A small image denoising autoencoder, trained from scratch.
Training: normuon at rate 0.0049, 8500 steps, batches of 384.
Data: 77898 training examples, 41.9 epochs.
Rows from block 1 of the decoder, named by matrix and row number. Rows with one number belong to one channel. Each number is 500 + 25 x the weight over the matrix's rms, rounded and kept within 0 to 999. All counts start at 0. Numbers have three digits each.
# convs0: first 3x3 conv (decoder.mid.1.convs.0.weight, 128x128x3x3), inputs 16-31, a 3x3 kernel for each
# convs1: second 3x3 conv (decoder.mid.1.convs.1.weight, 128x128x3x3, transposed), outputs 16-31, a 3x3 kernel for each
convs0.40:497510502488508498473478515478512490517531503491492493486490499504523499509507493512497493493500471505510502474506501487532477472483481517513498500536511511511507493511501502484512494483498486505491488474490494510504500490478494472476498493509491473477466594544485478487486483511497516503503492503507497485529491508503491491479481504491518521481517491500513500537498498478482483516518515505500526494506502541500497514509504487494470
convs1.40:482469501505505478479497528467469498519562459484491517512494490524443473483512486490487486505570488494523507524518500513531525502514516498480497510529474512507464475499524511481464521516525480468491473515482490461491504506499493476498461492457514523499500490492503538527531512502475459512514495515502502503520514500525526524503487502494443494486502518490507487492497518487494502479506499517498500538496507503486499482515535506482511
convs0.41:515520498475464472492484509500523512497539502485513505495520495498505491486504492484527497473530523510495490492518513514516560481500517469505506517553523490525510536513524510494493512504496512453492471491474517496500544483513532569436491502476527536509476488504511537510500538497462491529523513506492529485518456526499531511513497504486511524518487499486495509509465533473504476482490503460476503461466510542535519521554464524571521
convs1.41:478493505467466524482500533516523491514530484515528473480462484516516477494477452517515494504450477499494503486532526456514517488490511539504511525532522508508500516522525524534539527479483547529480498474496525513509514506516454501491500494497508533517486503484522553513485486486490497505528492484475496493519502475506516475495485492497439459492496475491499534493491523505508506530534522507555535476489474483520509476456472450475459
convs0.42:402594663419551591437591579443506406485572507434477461486479501500505547495494537529476449503440444486459437516529502566579498477501509491480503520478523482498502502485468523527525526549531468456415490503440485488487473587592533582615493550554424521394516563493457507460533472423477473447476490461528482466513514485495521459501493477526512489522526490467496492512523530483498477483464498453376418454401449568514439532461380514514519
convs1.42:499468518483505525487465505499513508538515518523511532486483496475512506491500492489500517479499507534503526502502502490502507497511491500502500493494499506495487493483472520495496512488484492523510480501502499536510509482503506483486508481507504493520482513517472513536496532522506497525507521523518490502512522472521465476508496494507506506479513504520499506501463507516453518487498492509522507507473497518522519537512522510531526
convs0.43:508503499491492487491495476503487513533505458510522467505515506503491515494494494492488496470488491503495503494532487479494473502522469473471501505500504494493498477492506504479519500488487487529492488488503495501504529440492511474561502466527492553517514527455481505470518494498484504521502511491503500505479471524501508508479496493484469491499499508499517522507503516492517488497475503487472488487500493468509514483486545485495507
convs1.43:497464506460461518512463503499440472485473462475492508474512525499486504515527495511484498538459475558554505514496518508504497505521504479471507501466492509507501481500520491443493468492506493473517512495482481469474499487512507485499475508516532483511463504487451465474494500496513486509480489502490507525490497486506473511520540495487486475464447493506498517489490510471500505514514493520558532508486524481490503530546483520499493
convs0.44:505491494496513495490491523508581497527534511524507511486510485505492473500497487509471525487502497512503520510510510513493489509478512509519514519541524494493493497511496516506489489485504502493498473480513506504502498477505491572551497492497510515531499508508533545498489499509512502505492512506488476494498525493501481489494489497482505498496479506506486480497491484494482491499502492472482504493464470476471517426495543475507510
convs1.44:513488497503491534510510519520494492482445496541568509509517504537524541510493479534517516505410521491481508526532529498459494504509497496490492507459470495497493500484495520493481514461481475491486475493522481458495493506514497456497493516510526509510528543485505533527514508530534522517524487510516487499510499516504527471527512496514485497497476492499538509509518498524536531540494496517465517487485490494501467502490515500469481
convs0.45:516510528507471524508516516527461513564496455473513520488489500501493492494465501507504505487505477501490501522498524510490489491474487514504504522505517511502504515509485509473496502496503513511519486490523498513509510499512514509467498447470479477494528472467475547480494482500480509522515512495515503496478489509505505490513506490540509492514524519518492491497505508494483526516509498512505494513540509480466502481468433493461505
convs1.45:504468525483511522504473536480479490490492473513448488515538506492555508524512527486482508484467518488482503538542527560527537523508507510520528505488512499528500495436488462485477492498483491504491498497480470487507472493483481457479490471480528508498539513506515508523490492516496510524476430477484492504498494544498487494462502485494512475467478477482505489501495495486480495527517496501535496493485475498482515526505484494499490
convs0.46:514485504487496518502503507527477520435586506515470488500517491503503475495525495482505507519525484495512491484494525472510519509480494489491495505522483497508514514481491466503493495519496518482502501503483509487501502507483487510496540488495507521493434533440511465517506505501488551472495503493484506504482543473495499504508510498487499503512501513506509502498522507501511507514528506536494476518500499497479488470515493516568475
convs1.46:510490480501510506488508517483494497470450514488469474509495497515529484527498520489488490479474525496445525507544518514520514506561526506471491508483524505498534514527511529508478505528497516509507493504478476482485504514509477468454494508476514477506538529513510500501487497476478520533483483477518471507522458515528495505493488519504457510526499513499479494474468486485445478490534512526534524510480516473467471489510503493520530
convs0.47:502510504494522512485512499504507494490491566483551522520509511527501505506487509493510516516509506509492512501510494503497528496518501531494506530490508523487519507495489498517520508493496506516490501500492510515503487496500436601452514528524500474504532493545489515518501502507512499506499480504508483513509484503499484510500474488499493513510502489517502490492505496505465507514506520507468497496491476488481505503581560546474504
convs1.47:493478464550568499504511497478479503442470478474478471491506477507501473478506488503501472495484484475489512538523503530496505506504480470500500480503498497484481473480485514502506489494485477470490453422484501504489488511503493503518490507524473496519458519508480528504539485508526511505498519489489510505492493504489517502507527528471469498492510488494502511465505493498496502511489525506516521478460489545502501525497450506522470
convs0.48:498492499524515503497489514478566515518442519525534502489500501483500500502496500500503498498526506486516508497505472519486497508482497507522500490508497506484503499510501502509497502489495500516473500480506500489511538499508449594502521478485503492508503520508503498507491493508518516511506494513486498496491521506505511491500494502498456494506494507496513498481505507502494506499497504495506506498496496494435523458596484521502467
convs1.48:516488501486557471498504475479476472517506464490487486480479483496509507495493483506498529507417494517517503494481483513501504510508520502492515507491491484490481483500501509506489506501490486479501470450459506481495505503474507451472486494487510498485497482509491506514506499503505497489471499503525512499494479515519521534483475463498478459491501483532501487520454515509498507530517507498518524488506482495490503494476515497519494
convs0.49:501507499472512540478497527469534470541531495496514499500499507495522515506511520492473504494559492499467484516515493499530523487463529494503510519525515510517507501505477498470500491499500514561532484476514524502503452470501493492497501519471524502485524495499492520491525527522514562535517506516489522509482493549503479517525481476459484453498503479465479472486478478500499470485481466473431511497502483494484493486508510502496495
convs1.49:487465470514460473486501506492495481526518439486468515513513492541477474487494483527533522550521519479509465483494518501469513494439517496471482528469477501511507509514524518487467540521534514529466557532490503525488474473506461464515500498511502476480504457521509514496513500480502473491525521516506505481513528477500512523548503485515444483533526550484526494453474512484504504486497487509484442480489504514562540521565492490520518
convs0.50:496488522487510485507473481481491495437540518498462521511525514505515500498495524483486508539485521508506508491540516502515492485488515489491488495506522499522499516513510504496519530511513476504508508534495509510485478509476446599479488525484501512522477471531484543514509498516530514501527528509509513499497502462508490508474527490503455495490484488503483485499476494499514537481447454501464481474512481483538494514551517508580491
convs1.50:499499512488501516508516518479444477490403477500458512495486494482505521505501506484484471506485509495476485501480472518471498513514527490484484476477504504473504523509495483518489509510514479513500513525539505522505492495510486450481511495493494486513516538514476526514514520501504475505514477511522520514512499554525510526532489522498489497517496537497529508521522516491533477475510482493506504505517507481518519522480457495461475
convs0.51:497491510495502499504498503519508498501420505492451491502499497517570531499524502489504488481484503474482501496495507482489534514487525482486501488501485482503484477494476472563486474448477495473484512554534508546500517529516506555539512504491522536530506492468508471473507512500518570488476476508485508513516535489505507484474504494499560472499469489485460489497608465499504493498488484478561468465485506504504488504540510517518492
convs1.51:445455434466382411494470494512568550514408457484516491494499502497503474489468493474483500478586529506512512539581498521508523527532530494486516519504468499448499491461515454446502487424489436438474500459450545502488514535541440473531471457496514526485484489498460498485527559531517524515515493507483485508466521490511498490493476487504482489511526511487519497504592527533517525512538525506432475480473501476470510459509543522514482
convs0.52:486514521491529481501495509502542499511503503497495501505491496501482501487493479492495507507482497495499494490507497499523470498495510530532511500505505518512492520524493511491503504483494488481489527518521513509492496494497441572537516522489499490514480534578500520496482517504491495491492498484507491494493511518517491510515525504517519497514503514517487502525474510496492485492480471476476469499508499522528487519534541484518477
convs1.52:492507477503520481514522488486452491459455456473503503508504485519526516506531470503449507530512525494538520478481484514462504495473492486479480483503482501497505497497458530524488525486451515530500518527517526503549486446473476473509473462483501463488487517506501516490506502486493492509480523520503501504510484527515523500500491501476499497527473482497530525505528493516514504519511500471492499517565516473491500473486493489490505
convs0.53:490479503519508503479497506497450482470604484487480504504503501495381513505503496492499488500468507506496503503528533501467484493507519494516515518555510498484512485507496513543489501505495495520520508349456506484506507460497493477504508509527499491510487518499515502509494479495504509503504508501506479484486505493506491500512512509491470482485493484507518526486449514496485495503506505508390496507519513497494516514498506501502515
convs1.53:489510500507534511485505482516514496496544523547584524495550513531581498499463492515489495491556579483480472498523497498515493512474524544521495524531500499545505507493486503629527505491479532523484511407482503453527542524525491474496523545498518487538494448499471475519541505505489473481546552516488574504519413513444504488504481521553469521524535504481428490530467511503500509517562493530436517491588528543541478506620489525510521
convs0.54:484504490492498501509517497518531514537482456555478495492516507518499502512500496504473495500485489511484489542538510513490476507490510525493511517507532504471487518516532515528463505500500504498486489468507493560503528500527501411526514492513499494528494540475483516477516515505480508504503505515516498501486484505489495506502491494484492466476503490516504510444496481508506506500521497477458514475493499497492532470371529476539523
convs1.54:514531506471473513484502502514495501478444502500514467498478493521525525512502506551467516499461495518530514513503507548427507528524486509497504472453496514499501514484512508488501521487528491486509451488503484469473519471475517502521526541533511520465555519528508484542485487494484476507500559537492520469469539511509506509537511517506462514504473501489496484500548520502543520507501496510501480508518501516497518498483467509495493
convs0.55:506493525488526527468499494494506496534540547489480509503515513494477510493524516494502491507502516525494490501508477516532544496493501509518499515510543481526494520490517480494503497522510489504478458637518487507490492492505513462443496516506489516478514549490497517483503501502534508525506487515490496497461494556498488505496527480491530499489467473492496505474485479511505517457441454455470465491444469470510505503548472479515506
convs1.55:509514473493474513510530524501497478491533532476502476510518514480572512519500541510439519519465461508473492489518501499553519529504508508483494493476500490498489522519473525447455492473484486541482536442483534470498479512482459512488496507502501528498551503532544500525510518518508481529494497526506534536497562485494511497515526543528514524522483514495489458469467487491499495515544508455489527489525482531513530520481500503490482
convs0.56:492512494527502500550518498535514504455571425490464507509502506491559511509508502471499525482484539490502497500491506495540510500506517493514470508513482489492499501501503472491517499489499494466491535496572521506490499528483512503552470509478526483518483501516478514515508491495512524502492480477503496500503495519480499507507536495567486512482493505475455477485537484497496487485469492463441477488476495515514495522429493511502514
convs1.56:482505500451455486465495479482526510482518542517498498515510508570527506492499480520550506415516530430501536499539519534502485494514472488454475485495529535539536507484496522530482490517509482483486430480462448469462524540486553440482483475489526489535446438531496513503506500489488419514500453486482547526497549554509481511511511500558490518518527536446485455442519513453461494522509501497451474519507513464464498466506508482524517
convs0.57:509499499486506504515474496551507493472483523520509517501501504508510505503518510487490482507507483489514496511508483525509466508504486497483497492520534483490501505503490499496495499502491499490495509507494482494497474546495520467541515437483495488513452489520496530539496495506501501503506504510511507508486486510494498514512498494501485498503509501506478505502502507504489507489504496483492498502519501490528487511480541491576493
convs1.57:521536498508490507483499471482500465526482490488476481505467478486574513478494502500481495530471469504477484516503500561508488531500499496526533494486520490488513499508478494509517491492491505521506503496473508497471489479490493487494484485503524498502498503498510524526508507511506489522499489497487526495466503507517517494497481474479505497524519496520501524513536522502503484503494527500477518457470486500478493521479476514495488
convs0.58:495488484493459493534507535489479509524555502480503495507513503503548479492500505501536501508491489496486489515504514513537511499487503499476491488534515492513518490494475500499522505479482498544512487415498527449502478516436552403532484486474486479479516506501504515483537527484485548496506500501508484507484516467516482517500451487509460512520535490490531508462507496494482496506543525485499513521505495488579457546447541479510492
convs1.58:474484454481486472489478470483507503491535512510558554503465519523496530518540510490456511482545528504503545520509479510538518494539521470499499517547501507508517482528522480394524463486497492443479418471475480487480485497488512476513497509471501507520486571524511511487503495496496503514523511511516516499471535559533527496497490475506440516519546485503530514501521527522455501486494487491490489492466527523496494454504478472479516
convs0.59:485501496515511495522500503550403489544496492495497499492502501495525508504511500504501504472519495506490512527528504501501506508506509490507485502480503495512496505496510505508490500496504496503506470495502499524498530490519558465517498501521493485489497535517506486503500488498479485481492491495513499497512509488498504493524503497501477482503501502502480489478486509491492489475494497500467501483495499548487484523651522540534476
convs1.59:500496496504495483481498498482514513510465478514491500501488502489521503483499503501520521499473496534516551498496505486508527488486515490497506473501486490514504506483488500445450517488483485482490480469506495497472502508492521486481497498475487522502503519484502516505503489482510469496494485526489514513506523503493526510476480499472462492484530483516523505529539536520497526491493539488548505492498514481509496466440491489467486
convs0.60:497463513473483507512506526479501511499534540464498495521513510524538512502485500515471497505460518508517513496515527531477495496513517493515494488540461486529487509515495512536478486500475504483496486389485514500543483472489495517458490518500462499465500575544494491520482514499501469539494501514486518492512494530506503488503513493483477474486462467504479502502394528502498488515486471508523439518522465521532488559594485528506474
convs1.60:495473521499485503492496501489482505493431484494476496490513495509473497470492486496504496475482491462483482504508503496540480487494488479498494491463492492523521526532512469565519517517543491482475500483468445496471498488494459488520493512495479477512444485531500502488509518497539522533494493481526488504557430487500516505519525508554394505517503493493515516520534515521479483490506509450524490513486502491487485522542492487465517
convs0.61:495489505470510480506489504470524500546476467510521507498501502494507504499490499492507491507504499502513492489489495519485501516491499520498517519510506512521508495497494500511486488502494503521483484518491481492498470497534532529465481520470503482513505447505508531485494512508505516517503495495504498501506514500508518489493490507502493503499490498499493506516509502491480502500489500514469496513510518501498515554514529489461527
convs1.61:507509506488522517470491482469474508475454480472495467488517496506510489476495469498492526493467497511445493512522502489479497505516509499479480488496515487482500507505505507540497499510495490497491491462492488459472489513509492483489496503476497507494518487493515497504500487494499499474484500496492474509497531510493495488482496519481487502497505478488502491503500511536518492515508484505506486492502513481512502500509510505504478