A small image denoising autoencoder, trained from scratch.
Model: 2.71M parameters, 64-pixel images, encoder arch swin, encoder activation swiglu, encoder depths [6, 6], encoder widths [64, 128], decoder norm groupnorm, decoder activation silu, decoder widths [32, 64, 96, 128].
Rows from block 8 of the encoder of a small image denoising autoencoder, named by matrix and row number. Rows with one number belong to one neuron. Each number is 500 + 40 x the weight over its row's rms, rounded and kept within 0 to 999. All counts start at 0. Numbers have three digits each.
After each neuron's rows are labels from the 100 images, of 14848, where the neuron reaches its largest size: "strongest on" is what is common among them; "patch colour" is the nearest of a few named colours to the mean colour under the peak. Only what is clearly more common there than usual is listed. The data: photos of plants, animals and fungi (iNaturalist).
# gate: MLP gate (encoder.blocks.8.mlp.gate.weight, 336x128), inputs 0-127
# fc1: MLP up (encoder.blocks.8.mlp.fc1.weight, 336x128), inputs 0-127
# fc2: MLP down (encoder.blocks.8.mlp.fc2.weight, 128x336, transposed), outputs 0-127

gate.232:509529533598510459458470515529488501500510491523493487477478546488571492454442475481595439509487510496484467568509471507441472576484484471545499467609551599481575503518493428478572497540532502482529512488440444475525455447562500502527441491525464465539509449549485517475487450518554534516572486470457513496557534492423480505442543457451468483501529461523516407537535476556519515444527
fc1.232:557549557525535443458491463531524384467522497483494497495468499472502442440452503498487573464496500532490470496475478527434501547505523516452476514397440528447512554485540525520535528574449495528544513480547490505427568518475513510574462471461524509536525499480504534465576506506499468462412535523531566480591531536396508555544546470501445502560499464489452532454480490478458551496458
fc2.232:499487496556559529505550560528475496482491526478478496558407498526520480420407483483564489520543546458497500491547494515468546546519472525504541511517548477490577435516564562510569550493549461509515422473534484498532490493543479453540429472502555474533527541450515494487523448510406533446419531484445565510461510544501478538558528501518484420393484507459460468432500516521491523483456
strongest on: class Aves
patch colour: grey

gate.293:500566505485453560482439471513502534481550542524500485482462548447454496494511469491475507505554493532537482500441580486487486462401503501569463525472511544490493524545534521448475530550435525507522477385548497421432463542478543558499545515536522511489521457510454501491457438526454529536535488490528575449534474597526486479460550447487558498481427445510462541496427451562510520572480
fc1.293:442519531534455534531490509446420497472578509557500510475509549529552496522523514513542505503498437492526457423503470518480441484483503496531517542494547489539425529501577471561504537520505475491497491473462467498481440517451449572469547419513546459548449422500466566543491512500529552495493529456496603501512492516472576558451538532487439463572494507436509567455482381499542516493472
fc2.293:529471543463539480524489472478574506532480494504436541527499555500534479555507535495545436484425451488417465465459474491521455540477501539492520602419475501514499490492469497507512476433535406467462460489480478522480526496554439503555536443468473480553494507520540574447445558536495536492494513451591502479532471497497580551475438575474473521585539567489496444537486530523546426484516
strongest on: phylum Arthropoda; class Insecta; order Lepidoptera
patch colour: pink; purple

gate.203:553474442457576453480481471544508520514405497613509530445461440425489453517483497493499429509520500530469590516544560529531564493517500506449504534485464497446608462546462510481560458491499466516519511483527492456566548493544525479521476561514505538498537557467475460461534526467491513552489455524457400463516478442429457511526507490576495493435541502460485509526494527469437542513492
fc1.203:536533551494543515463455509457463439469496447539497436518551526500562523517486470474575418475464493583499486530522490528480532554520407516442504462484514502576450512540490504444520532432439481489500571568480495518487522467490494495506535372458476455546510523503512528580450479477518483501483475487473488491588519417531520491508503490537435505510540498473556482545521595523549427453531
fc2.203:498528504447489508520488456543485606440532468479485542471501513478460498483515546555449515451524496457496531545493487577457427447528492500542513525478432563424550539511576574524548496492465481480455476459533521532438499490548468531544412562510612562425522443471506497501465491505462441534499472551555501503431511482459519469512468448476464508495519453529539477485523480577533476555448
strongest on: order Anseriformes; family: Anatidae
patch colour: grey

gate.197:498520491495484522502475521529437420472533476484465476490533531429484487540537491503457444541408605590480451492411534525549496547526513591486422476530447464517483532548478505512454458471499425563478490532548512484538487450493532531479533523538508491455476416525472435504475483483505449466504486468467550554485416478538508533551456507501560574478492557539470530506510495532562486573534
fc1.197:540537484536531536481467456426424534505539530586487512469464499488495497490487478420566549488516531521510448459452511467585498478458462573539458490557475531500516478520515509487470453517534465503458516600519560500521522466547520553493564392528513541466484533542507463466545509514465456544529520476450469460526444491480517427439443501572515498440518499525411578486468529506515494534419
fc2.197:410482503491434554478561524543512495476455510529543538488498519528466497482476565563506469512555459425487471440501496515424489439474398511528555518484487535518568489493523531531542493441489537506473479477537528464530526511482441478551539521407492493563514455486423502583475471496496541523456511501518508522463540505524516576537575540511479430450546520403545440543574469471482456496538
strongest on: class Aves
patch colour: grey

gate.143:558470490462512502556485446507550470494475533497521517450472520541453500513447497470509446437508466503470540474484478438576484531482559567501516514502476485534516536468474575421489436518507509563559469556552506511486542497520471516534589536525552387463508544526435441498486434522527497456531488367510519478491530538479478571431500478444484497472434512480575522491539537451535538519535
fc1.143:497468507490542564518495513501440484539553516506524470463474510517498514528497464539524578479551479481533446502466443549465487543462502532514530487460452482497513558518509488498456500579437486504490434527520524531515588514404501567607548496518447431450507465535478554459506541461439455520450495560497449482519523425447516415493503526516537554515433504379500485525546556471503475482562
fc2.143:492519586469581552490546519468432462522507509467500499464461461535446482513544500509503515445516457500540409519458421502475492526459518551520502491473511550556467584557489522503400429552511524531490444496594489510513547456476517564590500517493512430404539462502533527479488515505450437535462526507496500523506533390446523476503534489537530545506506462455515493510581505505483504456485
strongest on: order Passeriformes
patch colour: pink

gate.273:541473537484549499475491526550589528486474540482516452433510483465519524511518455514516421471489512528436420553434432335511530501567467498526440471549478483466510496508451495505488485508516543434593525537548467514516447478501514498479535504490478497488496496489469518464463472562565575541463501546534490526512442493503506465496532483523538525472450525529522422524473546498584496542595
fc1.273:503448516516531502499492526552472485484459484594434577556527547510514467500505491505511425543526490505458509446505575526508508539568507468469493538387517432542536452462372489516479559511467476476488472515561465459584531496514395520505557510409449511492473567488449517520540504524538437529487456496474495543501471541513485526533487453578505468515519452467489472527555494497453543483509
fc2.273:530543468481477487521521442399429564502491488556538522483511574445454501487503474480502539488541554516546470529492597479439457487484522504551517547554507569548545554551554475477460534418517392529518535480455562504473541488477557524491479499559503483468497539452499514432469464562449484480510462453506484509448509441530458422478468526464505498545520543502480453497460489497503544590442
strongest on: order Anseriformes; family: Anatidae
patch colour: grey

gate.51:475542535489526498450523542463565499535476488477575472488467440437544532432428489535498499425534527545489529557484431494530472512507543547490424494481471458506475499477556554554462509498468572475572521485529550437542468476560500450468442504517475575533499448487548472504565525457471551503431537505542442453492572523510455457499488441494474518478385525519559469520501558523472475547520
fc1.51:539550432525508570495491428436514563442507435487533514538530526507473512584538475508529538476528528542423493488471550538508563516417571451559562534520485525539518449529562522551481457465481419529459492480429526487464520436447474529457506475533465479486500591533509538473545521536461467509524471418506519495443500524564479525530502539502536479482500485497516477452505422420440495548493
fc2.51:507514468502439565538500440461468537514486487453605519498488471469481456505509500567479488463497530525517524558497547515478455487451574487565485491449417514568466428532642553487489513480475502416462485474503454480557564446547519525475499561511501556517486509488491503477559474538437478541516504475598468478427529527505495432507496482479489521520528523474540493541519484458424427540491
strongest on: phylum Chordata; class Aves; order Anseriformes; family: Anatidae
patch colour: grey

gate.294:557539492531500483455467487518578572477480399425575544504537535471519482453513558496495560529467489444473519538455506499495504474516483470512464459598479450522522468507532538485516448481491462472554451550516441463453473482517468520542530537501451476554506475538457420554543502509532463501516493418398515490511474557496546451465490481432452436542494516500477574568520517515585521511547
fc1.294:528524498537506470436434531514550562506477473405560499503562515512523471508447585483488554505471534461458521447463456487438504440467511475515485564566526479450501477555538515455490504443417497565545478517492401464459475541452469462497553538482446472528508545527515408563497535556485522532520480440549506492527524501556489474533510518550426433574506506437524479510543534523544516492531
fc2.294:481522477527510482466493522517473472543468524451468466564538467486534490633522575452500473530523527444538459441430431483463483411430488502500548542417538494467539437570513478520512522475422505491475407484485514522464484500482502503467573498526487548610497563502482468504513569540497507526509501484535471512542565452530444520491558468462558517490537476442495435527564504497505485518522
strongest on: class Aves
patch colour: cyan

gate.179:492458482516511472524542508531473474507484525538521512459455509501507469469499438438518497523489487579464472520571535451438522542515448452481513600463526572534490581514505453517611605506493508520543557499474447491493492510523532534545557453514491463483496508488386488517515449553466496536537448472497476530479491443483426431583491472511508526541479468472497469529521459499563507385472
fc1.179:507493478478483566504498558427490456483499420487504505525507450498471524581518484514467557491492486467535540393550509473528487496472598449536505555515545423514478474520412517480454478452516453517371458490499506486514565523478515459530513551442579427495508454492544473508562475483557556535480480562517563484469532525562576493528491531514520439508474540466528481447539528466510470513494
fc2.179:404492536532424437536568548436471404523495469522525550512509501467492478552527487519480501518472460510506522404522537424475474491464574495497508556505574457507521473482398490532534539437502560527487459465547452467507500487501519493558568532460486496469530483501485509461574486530516508554461410523521495535546491514559444470533467543463534564461430504453507479551521515537559524451483
strongest on: phylum Chordata; class Aves; order Anseriformes; family: Anatidae
patch colour: grey

gate.263:518486473461528456509456463581508477450480530475462433465501527473489495537563540537545477583480575572560470509437427477457471525496440551515407513522504451468465524529511538480519509533585492481499514552512440517509464474498531458477524492493508526509492449447441443542471448541504475518434531509481494486516500455480479463533507471531467529450480515547555552549432581511623573517471
fc1.263:489527429557519522416454411487525563460508503537420445472467543478408505493487552491476435528473512553558556506468490484563486473562526512495508479458453493495543490538448555596539501489539435519408453527497502491494515511509494593470497444419524462482495524520610454476561469518503498509440486532492502508533493543472519460496492445474506552509507519515561501514526540427511495555518
fc2.263:475486523575474512505566549457520448509522509538499590581479471435545497438440486506511439473473451454459536503511504504489495497552512483470515481445498516490502533506500506498446515444423623472538451460504521490491460496451429447625473534442449511480513504481491567410508544477505459480481459493555535494495528591538534569515546514521532479485515516503449489505525449483459530484575
strongest on: class Aves; order Anseriformes; family: Anatidae
patch colour: grey

gate.23:448465504488460511506444513466537532536519527457500442527530559471450538489521508451562488443496544504522454479497554532510510598530482487544462351530410459535482507458530496589494474502519525490553510467567485426560551491578508447521569487504523528553470484519519513463473490509570480479466520458540475545532519522496491452535474504489459450458473475488529454483422453506527489514606
fc1.23:529483481511508482462532487484496603531464477476413547482556430463537447467484473460452550534509445479542528511495464499436493517497496481454503543468506528490502540471502542442563529486424513497516520445509429634549497473433551515520470445417503548457511566506474544459485483520494447514562539577550466499510483497468545531481458467529567518489529524475499528502578510576457505459437
fc2.23:563388552505484550513494480454594485479513511482508462420488528429625426544535519564466534439533519561544493538550444544486524504459493526475480431512495516465492547443537495446541478414476532475548505556511549502491514481499498569507524509478533527528510525492535453402514537471482491502525522534532444488454531497495500491458505457478442489501485410494463489488469519523471534584525
strongest on: order Passeriformes
patch colour: white

gate.311:593496472560484456456466460561533456503476469471480480526516489452496522550457479525572612512445432478489502572536459467532468519441521495521524514542472488488449534466487527414546505561510505515496440483543488503523454526516485535449521576475531442515519517500507451511503451488554554528535488456416541536494491475508543455453501536409491524484470493583565480609459511535551511453517
fc1.311:483521472447508538461519492487454469522485449538513567493530467457535516552500519478504455437549473548478536587552471464507399535486513443573578484533520470470527461418532443534506532546447471463512559532466456469504503439455525497481551511438520479558493452519508570525489502558555547597480464402548547484494438509533449510507517469499420524502446529513480521568537516472502517514499
fc2.311:582474544526449552458477444548499419509487490479570530490451494442521498541503525514558506521506490510482485501567486472535433497502506517485508439529473495431434535492457524457548471573475488462492432517539488462538470536470473523501497554424518455505442492487508420516451411547523583537541503500496586547512477510527494523439490485486440564442527540518519463602469486563568511449508
strongest on: order Passeriformes
patch colour: black

gate.154:541503560475524495480506541478484421448546531449452451431441442458500480548485459507501477502506493505486504503396509523533431513548509573515513416460488486456456460488519550528484479509562551516461466508592473519489520499414526551542447501526469560551551472535488451615507532542479453480540504409538580494558513522480494476577452479498465457472552505537490498480484519510488497470546
fc1.154:480519493539471537480517556498546522482487501471542450581468472544553522471473472469501472589525459464464478487543475391429581497544471466549498458497497499551517507550532487474477543471479507568472434550490458514558422529503578514433534481511534517522471488480442523490480491517577578532499459526421518443442467500507471529497522547431555543436500494454453497568515560499474486496428
fc2.154:466399484513528521480567508509514544467498497460450536514406523536457489479478509522528476590475468522504446523574472546429534468480419516542563420517465484475541463441498520494552535500568503607445418513564487517513482523483493514454494526474480543515497513536475498600478502501486478503467527517488516430550522469440519532549533531544506496485475435496547448511508521446453585522443
strongest on: class Aves; phylum Chordata; order Passeriformes
patch colour: white; cyan

gate.37:518525498512566476474538527568556510529437568528476447466531461469511478498494466476521512468480544581450480560441470492374508477447449537470505501494505529491512558494458470532558495493519558455495529518523515524402433539499514506430506400518537525552525485482450465516466490539472545526510451492545428488482473429504454517476499539539468499515481489486533491493432567514533612530578
fc1.37:505507494458487499495447416509450521448551471438406532486546495529471500484451490457466525491502452477583503527504507524509496511459530498495496502406416549458462586456455529503582540481475509565486566562525506488486535463458470483554513526476471556512516452595502499455547484507501445543538513540508486486542584486523502518491495380519537505552517500574499546534531497493406455515503
fc2.37:457538462521523536434560515484470535526547561527459534566465543469519482422410499470531527484520507540467484508512516543457514496450503473539498531524490467438532506503401515483565520422515497516482541462511476495502507527408462422555540501476503567471531520491477507493536487538443578606499475450457549474586570515574427477496511541530515490454464432554499514464524473454502500536476
strongest on: order Anseriformes; family: Anatidae
patch colour: grey

gate.206:487504538456464522440508529500502534552481504563537461511470460444587548442520516482537524480502528506477436582486429476497476515511500511531503530550572487512501602518494440508481433536469551506541440516519506480479444478544621511468529499491490497493473506519478579486458497433533559461465577487454477467455457481454460519419558531507462543449494470587468516469481502539549521421530
fc1.206:401519534495499529535524532477524488616443552577585526507551454500469521483465483528538518511512472488465482528471512472467492473542429497477465549582469574527481444541516473459506472510498532442468518531458480525554463387493521478453561482513480506518503493442500454557439464475524516519500529522479413507600460497482508500508502471450560504389497551472537458515464505534483499554527
fc2.206:470432556490402426595472496512516487494509506492464428544596504511463493537623549482480484514508494488446419452474552471533480469469473497358498538489527522462463490502525513498569543542482505467507496564495546466495498477508502550466503517489529497506473600416522482553504494472512540498556469498473475524502458435554544482526504529479485454482519536482468529562483558518472461496532
strongest on: phylum Chordata; class Aves; order Anseriformes; family: Anatidae
patch colour: grey

gate.110:490574480529436429536504532499544565547438510474513538500542504469510475481466459498581512461591545442486501527514427566465573526527495490483563497517537523494419555473488448473530429498512560481476520529463508486543531520457466430488451495531541493529513551524522494583465460524497472475455493494511499510561441459488449474532586479599513490527512459521517494400497521437451503444528
fc1.110:598468521493523405473536485484487519480501499415516489571477506516398468531563526528478477469470447500473554514461502509548470515488480451448521518486520487515506517500445474502476477541492531531512543547486541592581487520539530408520436489492456515550505619463507527508470531469578429484464542559443499487460536532558431476552514452457524496522488493525506540513480519528526412496551
fc2.110:525460532507498513456456451504472504477554469484572448527496510486519556559482548506459430587491493481492536459512565394551480453499515467545506505523400504555427516543493486496499494515478462531453526492426555510504593522548489472486575520539492481535429502480479515466479580466550511497503574484496491560484476622471468537532479549446517508522509436456490456459473482509551449489463
strongest on: order Passeriformes
patch colour: grey

gate.145:513459486549529520466456431416495483580463529443515480542538503455422514524562495538468491438549463460525537518515483462511469481492547470461527461484453502544543550489505411481523484483484489495445479495587466506457545509479556541551545500517514487506490521605456552586491535588447485443595511533518509533458523473461485512466532519529482510551502490524469547452429550539466454495569
fc1.145:434479454475475560521523525529494497529503487537467481392493536496513520529516489521474524496438490458470537488473463485533461505466506480526487520571539442490506465534472546506437543538506520414639596572516466527501432467509485509497493503486452438502508575514495539485519433524477524499541502501500453475543465548539567502480495511478492426431479475505467484588443570471458538556595
fc2.145:496516561541505463477470506531478550439532453547496540515489545528470469482455486482549526615490462515558469561450464508456565452452442452465510524482505531461507531464489537505509490503544510483530517553469530471484553536458559477505472524566508484505556546473502529516460435528545420455459434467453518524516471561579487496467512485402559468476442514533546546561546446526433515525413
strongest on: class Aves; order Passeriformes
patch colour: cyan

gate.210:593422496434556500489426461565515527520445513445497426501421549497533468484523494485481434508476520579467462518499482496484543518522417612522476465485499456495450515480518559465538504515510479489516509481601549544445483532528430533508494532462529513487520519497509451473528449484464535530452424539477487506491546485434436479508452471543523499545473484540461534508473523558521552531597
fc1.210:514502497488507545589544448473517542534558479510515501505604487516493500493465475593502579469515474365469536455550562448495410501474578478565495548507541474501565506494503514463471474529528476485529491439523523486567512526500480502459407519484454444512497494487491567498538528525483460484535503533492517423522492486546473531483495483478496427445446530515396469532484539488442509475553
fc2.210:426500510462516451488411502512533451522477462531478533443483476529463464500550451542447508493541495468488454453541458530501550456496488454462451525506502493482467460431583497537554496509511516525478536494484514496553590447472565549462548519493496523528544464491566489432552481561546508506546551530513382526559462523436498442462510510418502503489551549512567512566516522439460478549444
strongest on: class Aves; phylum Chordata; order Anseriformes; family: Anatidae
patch colour: grey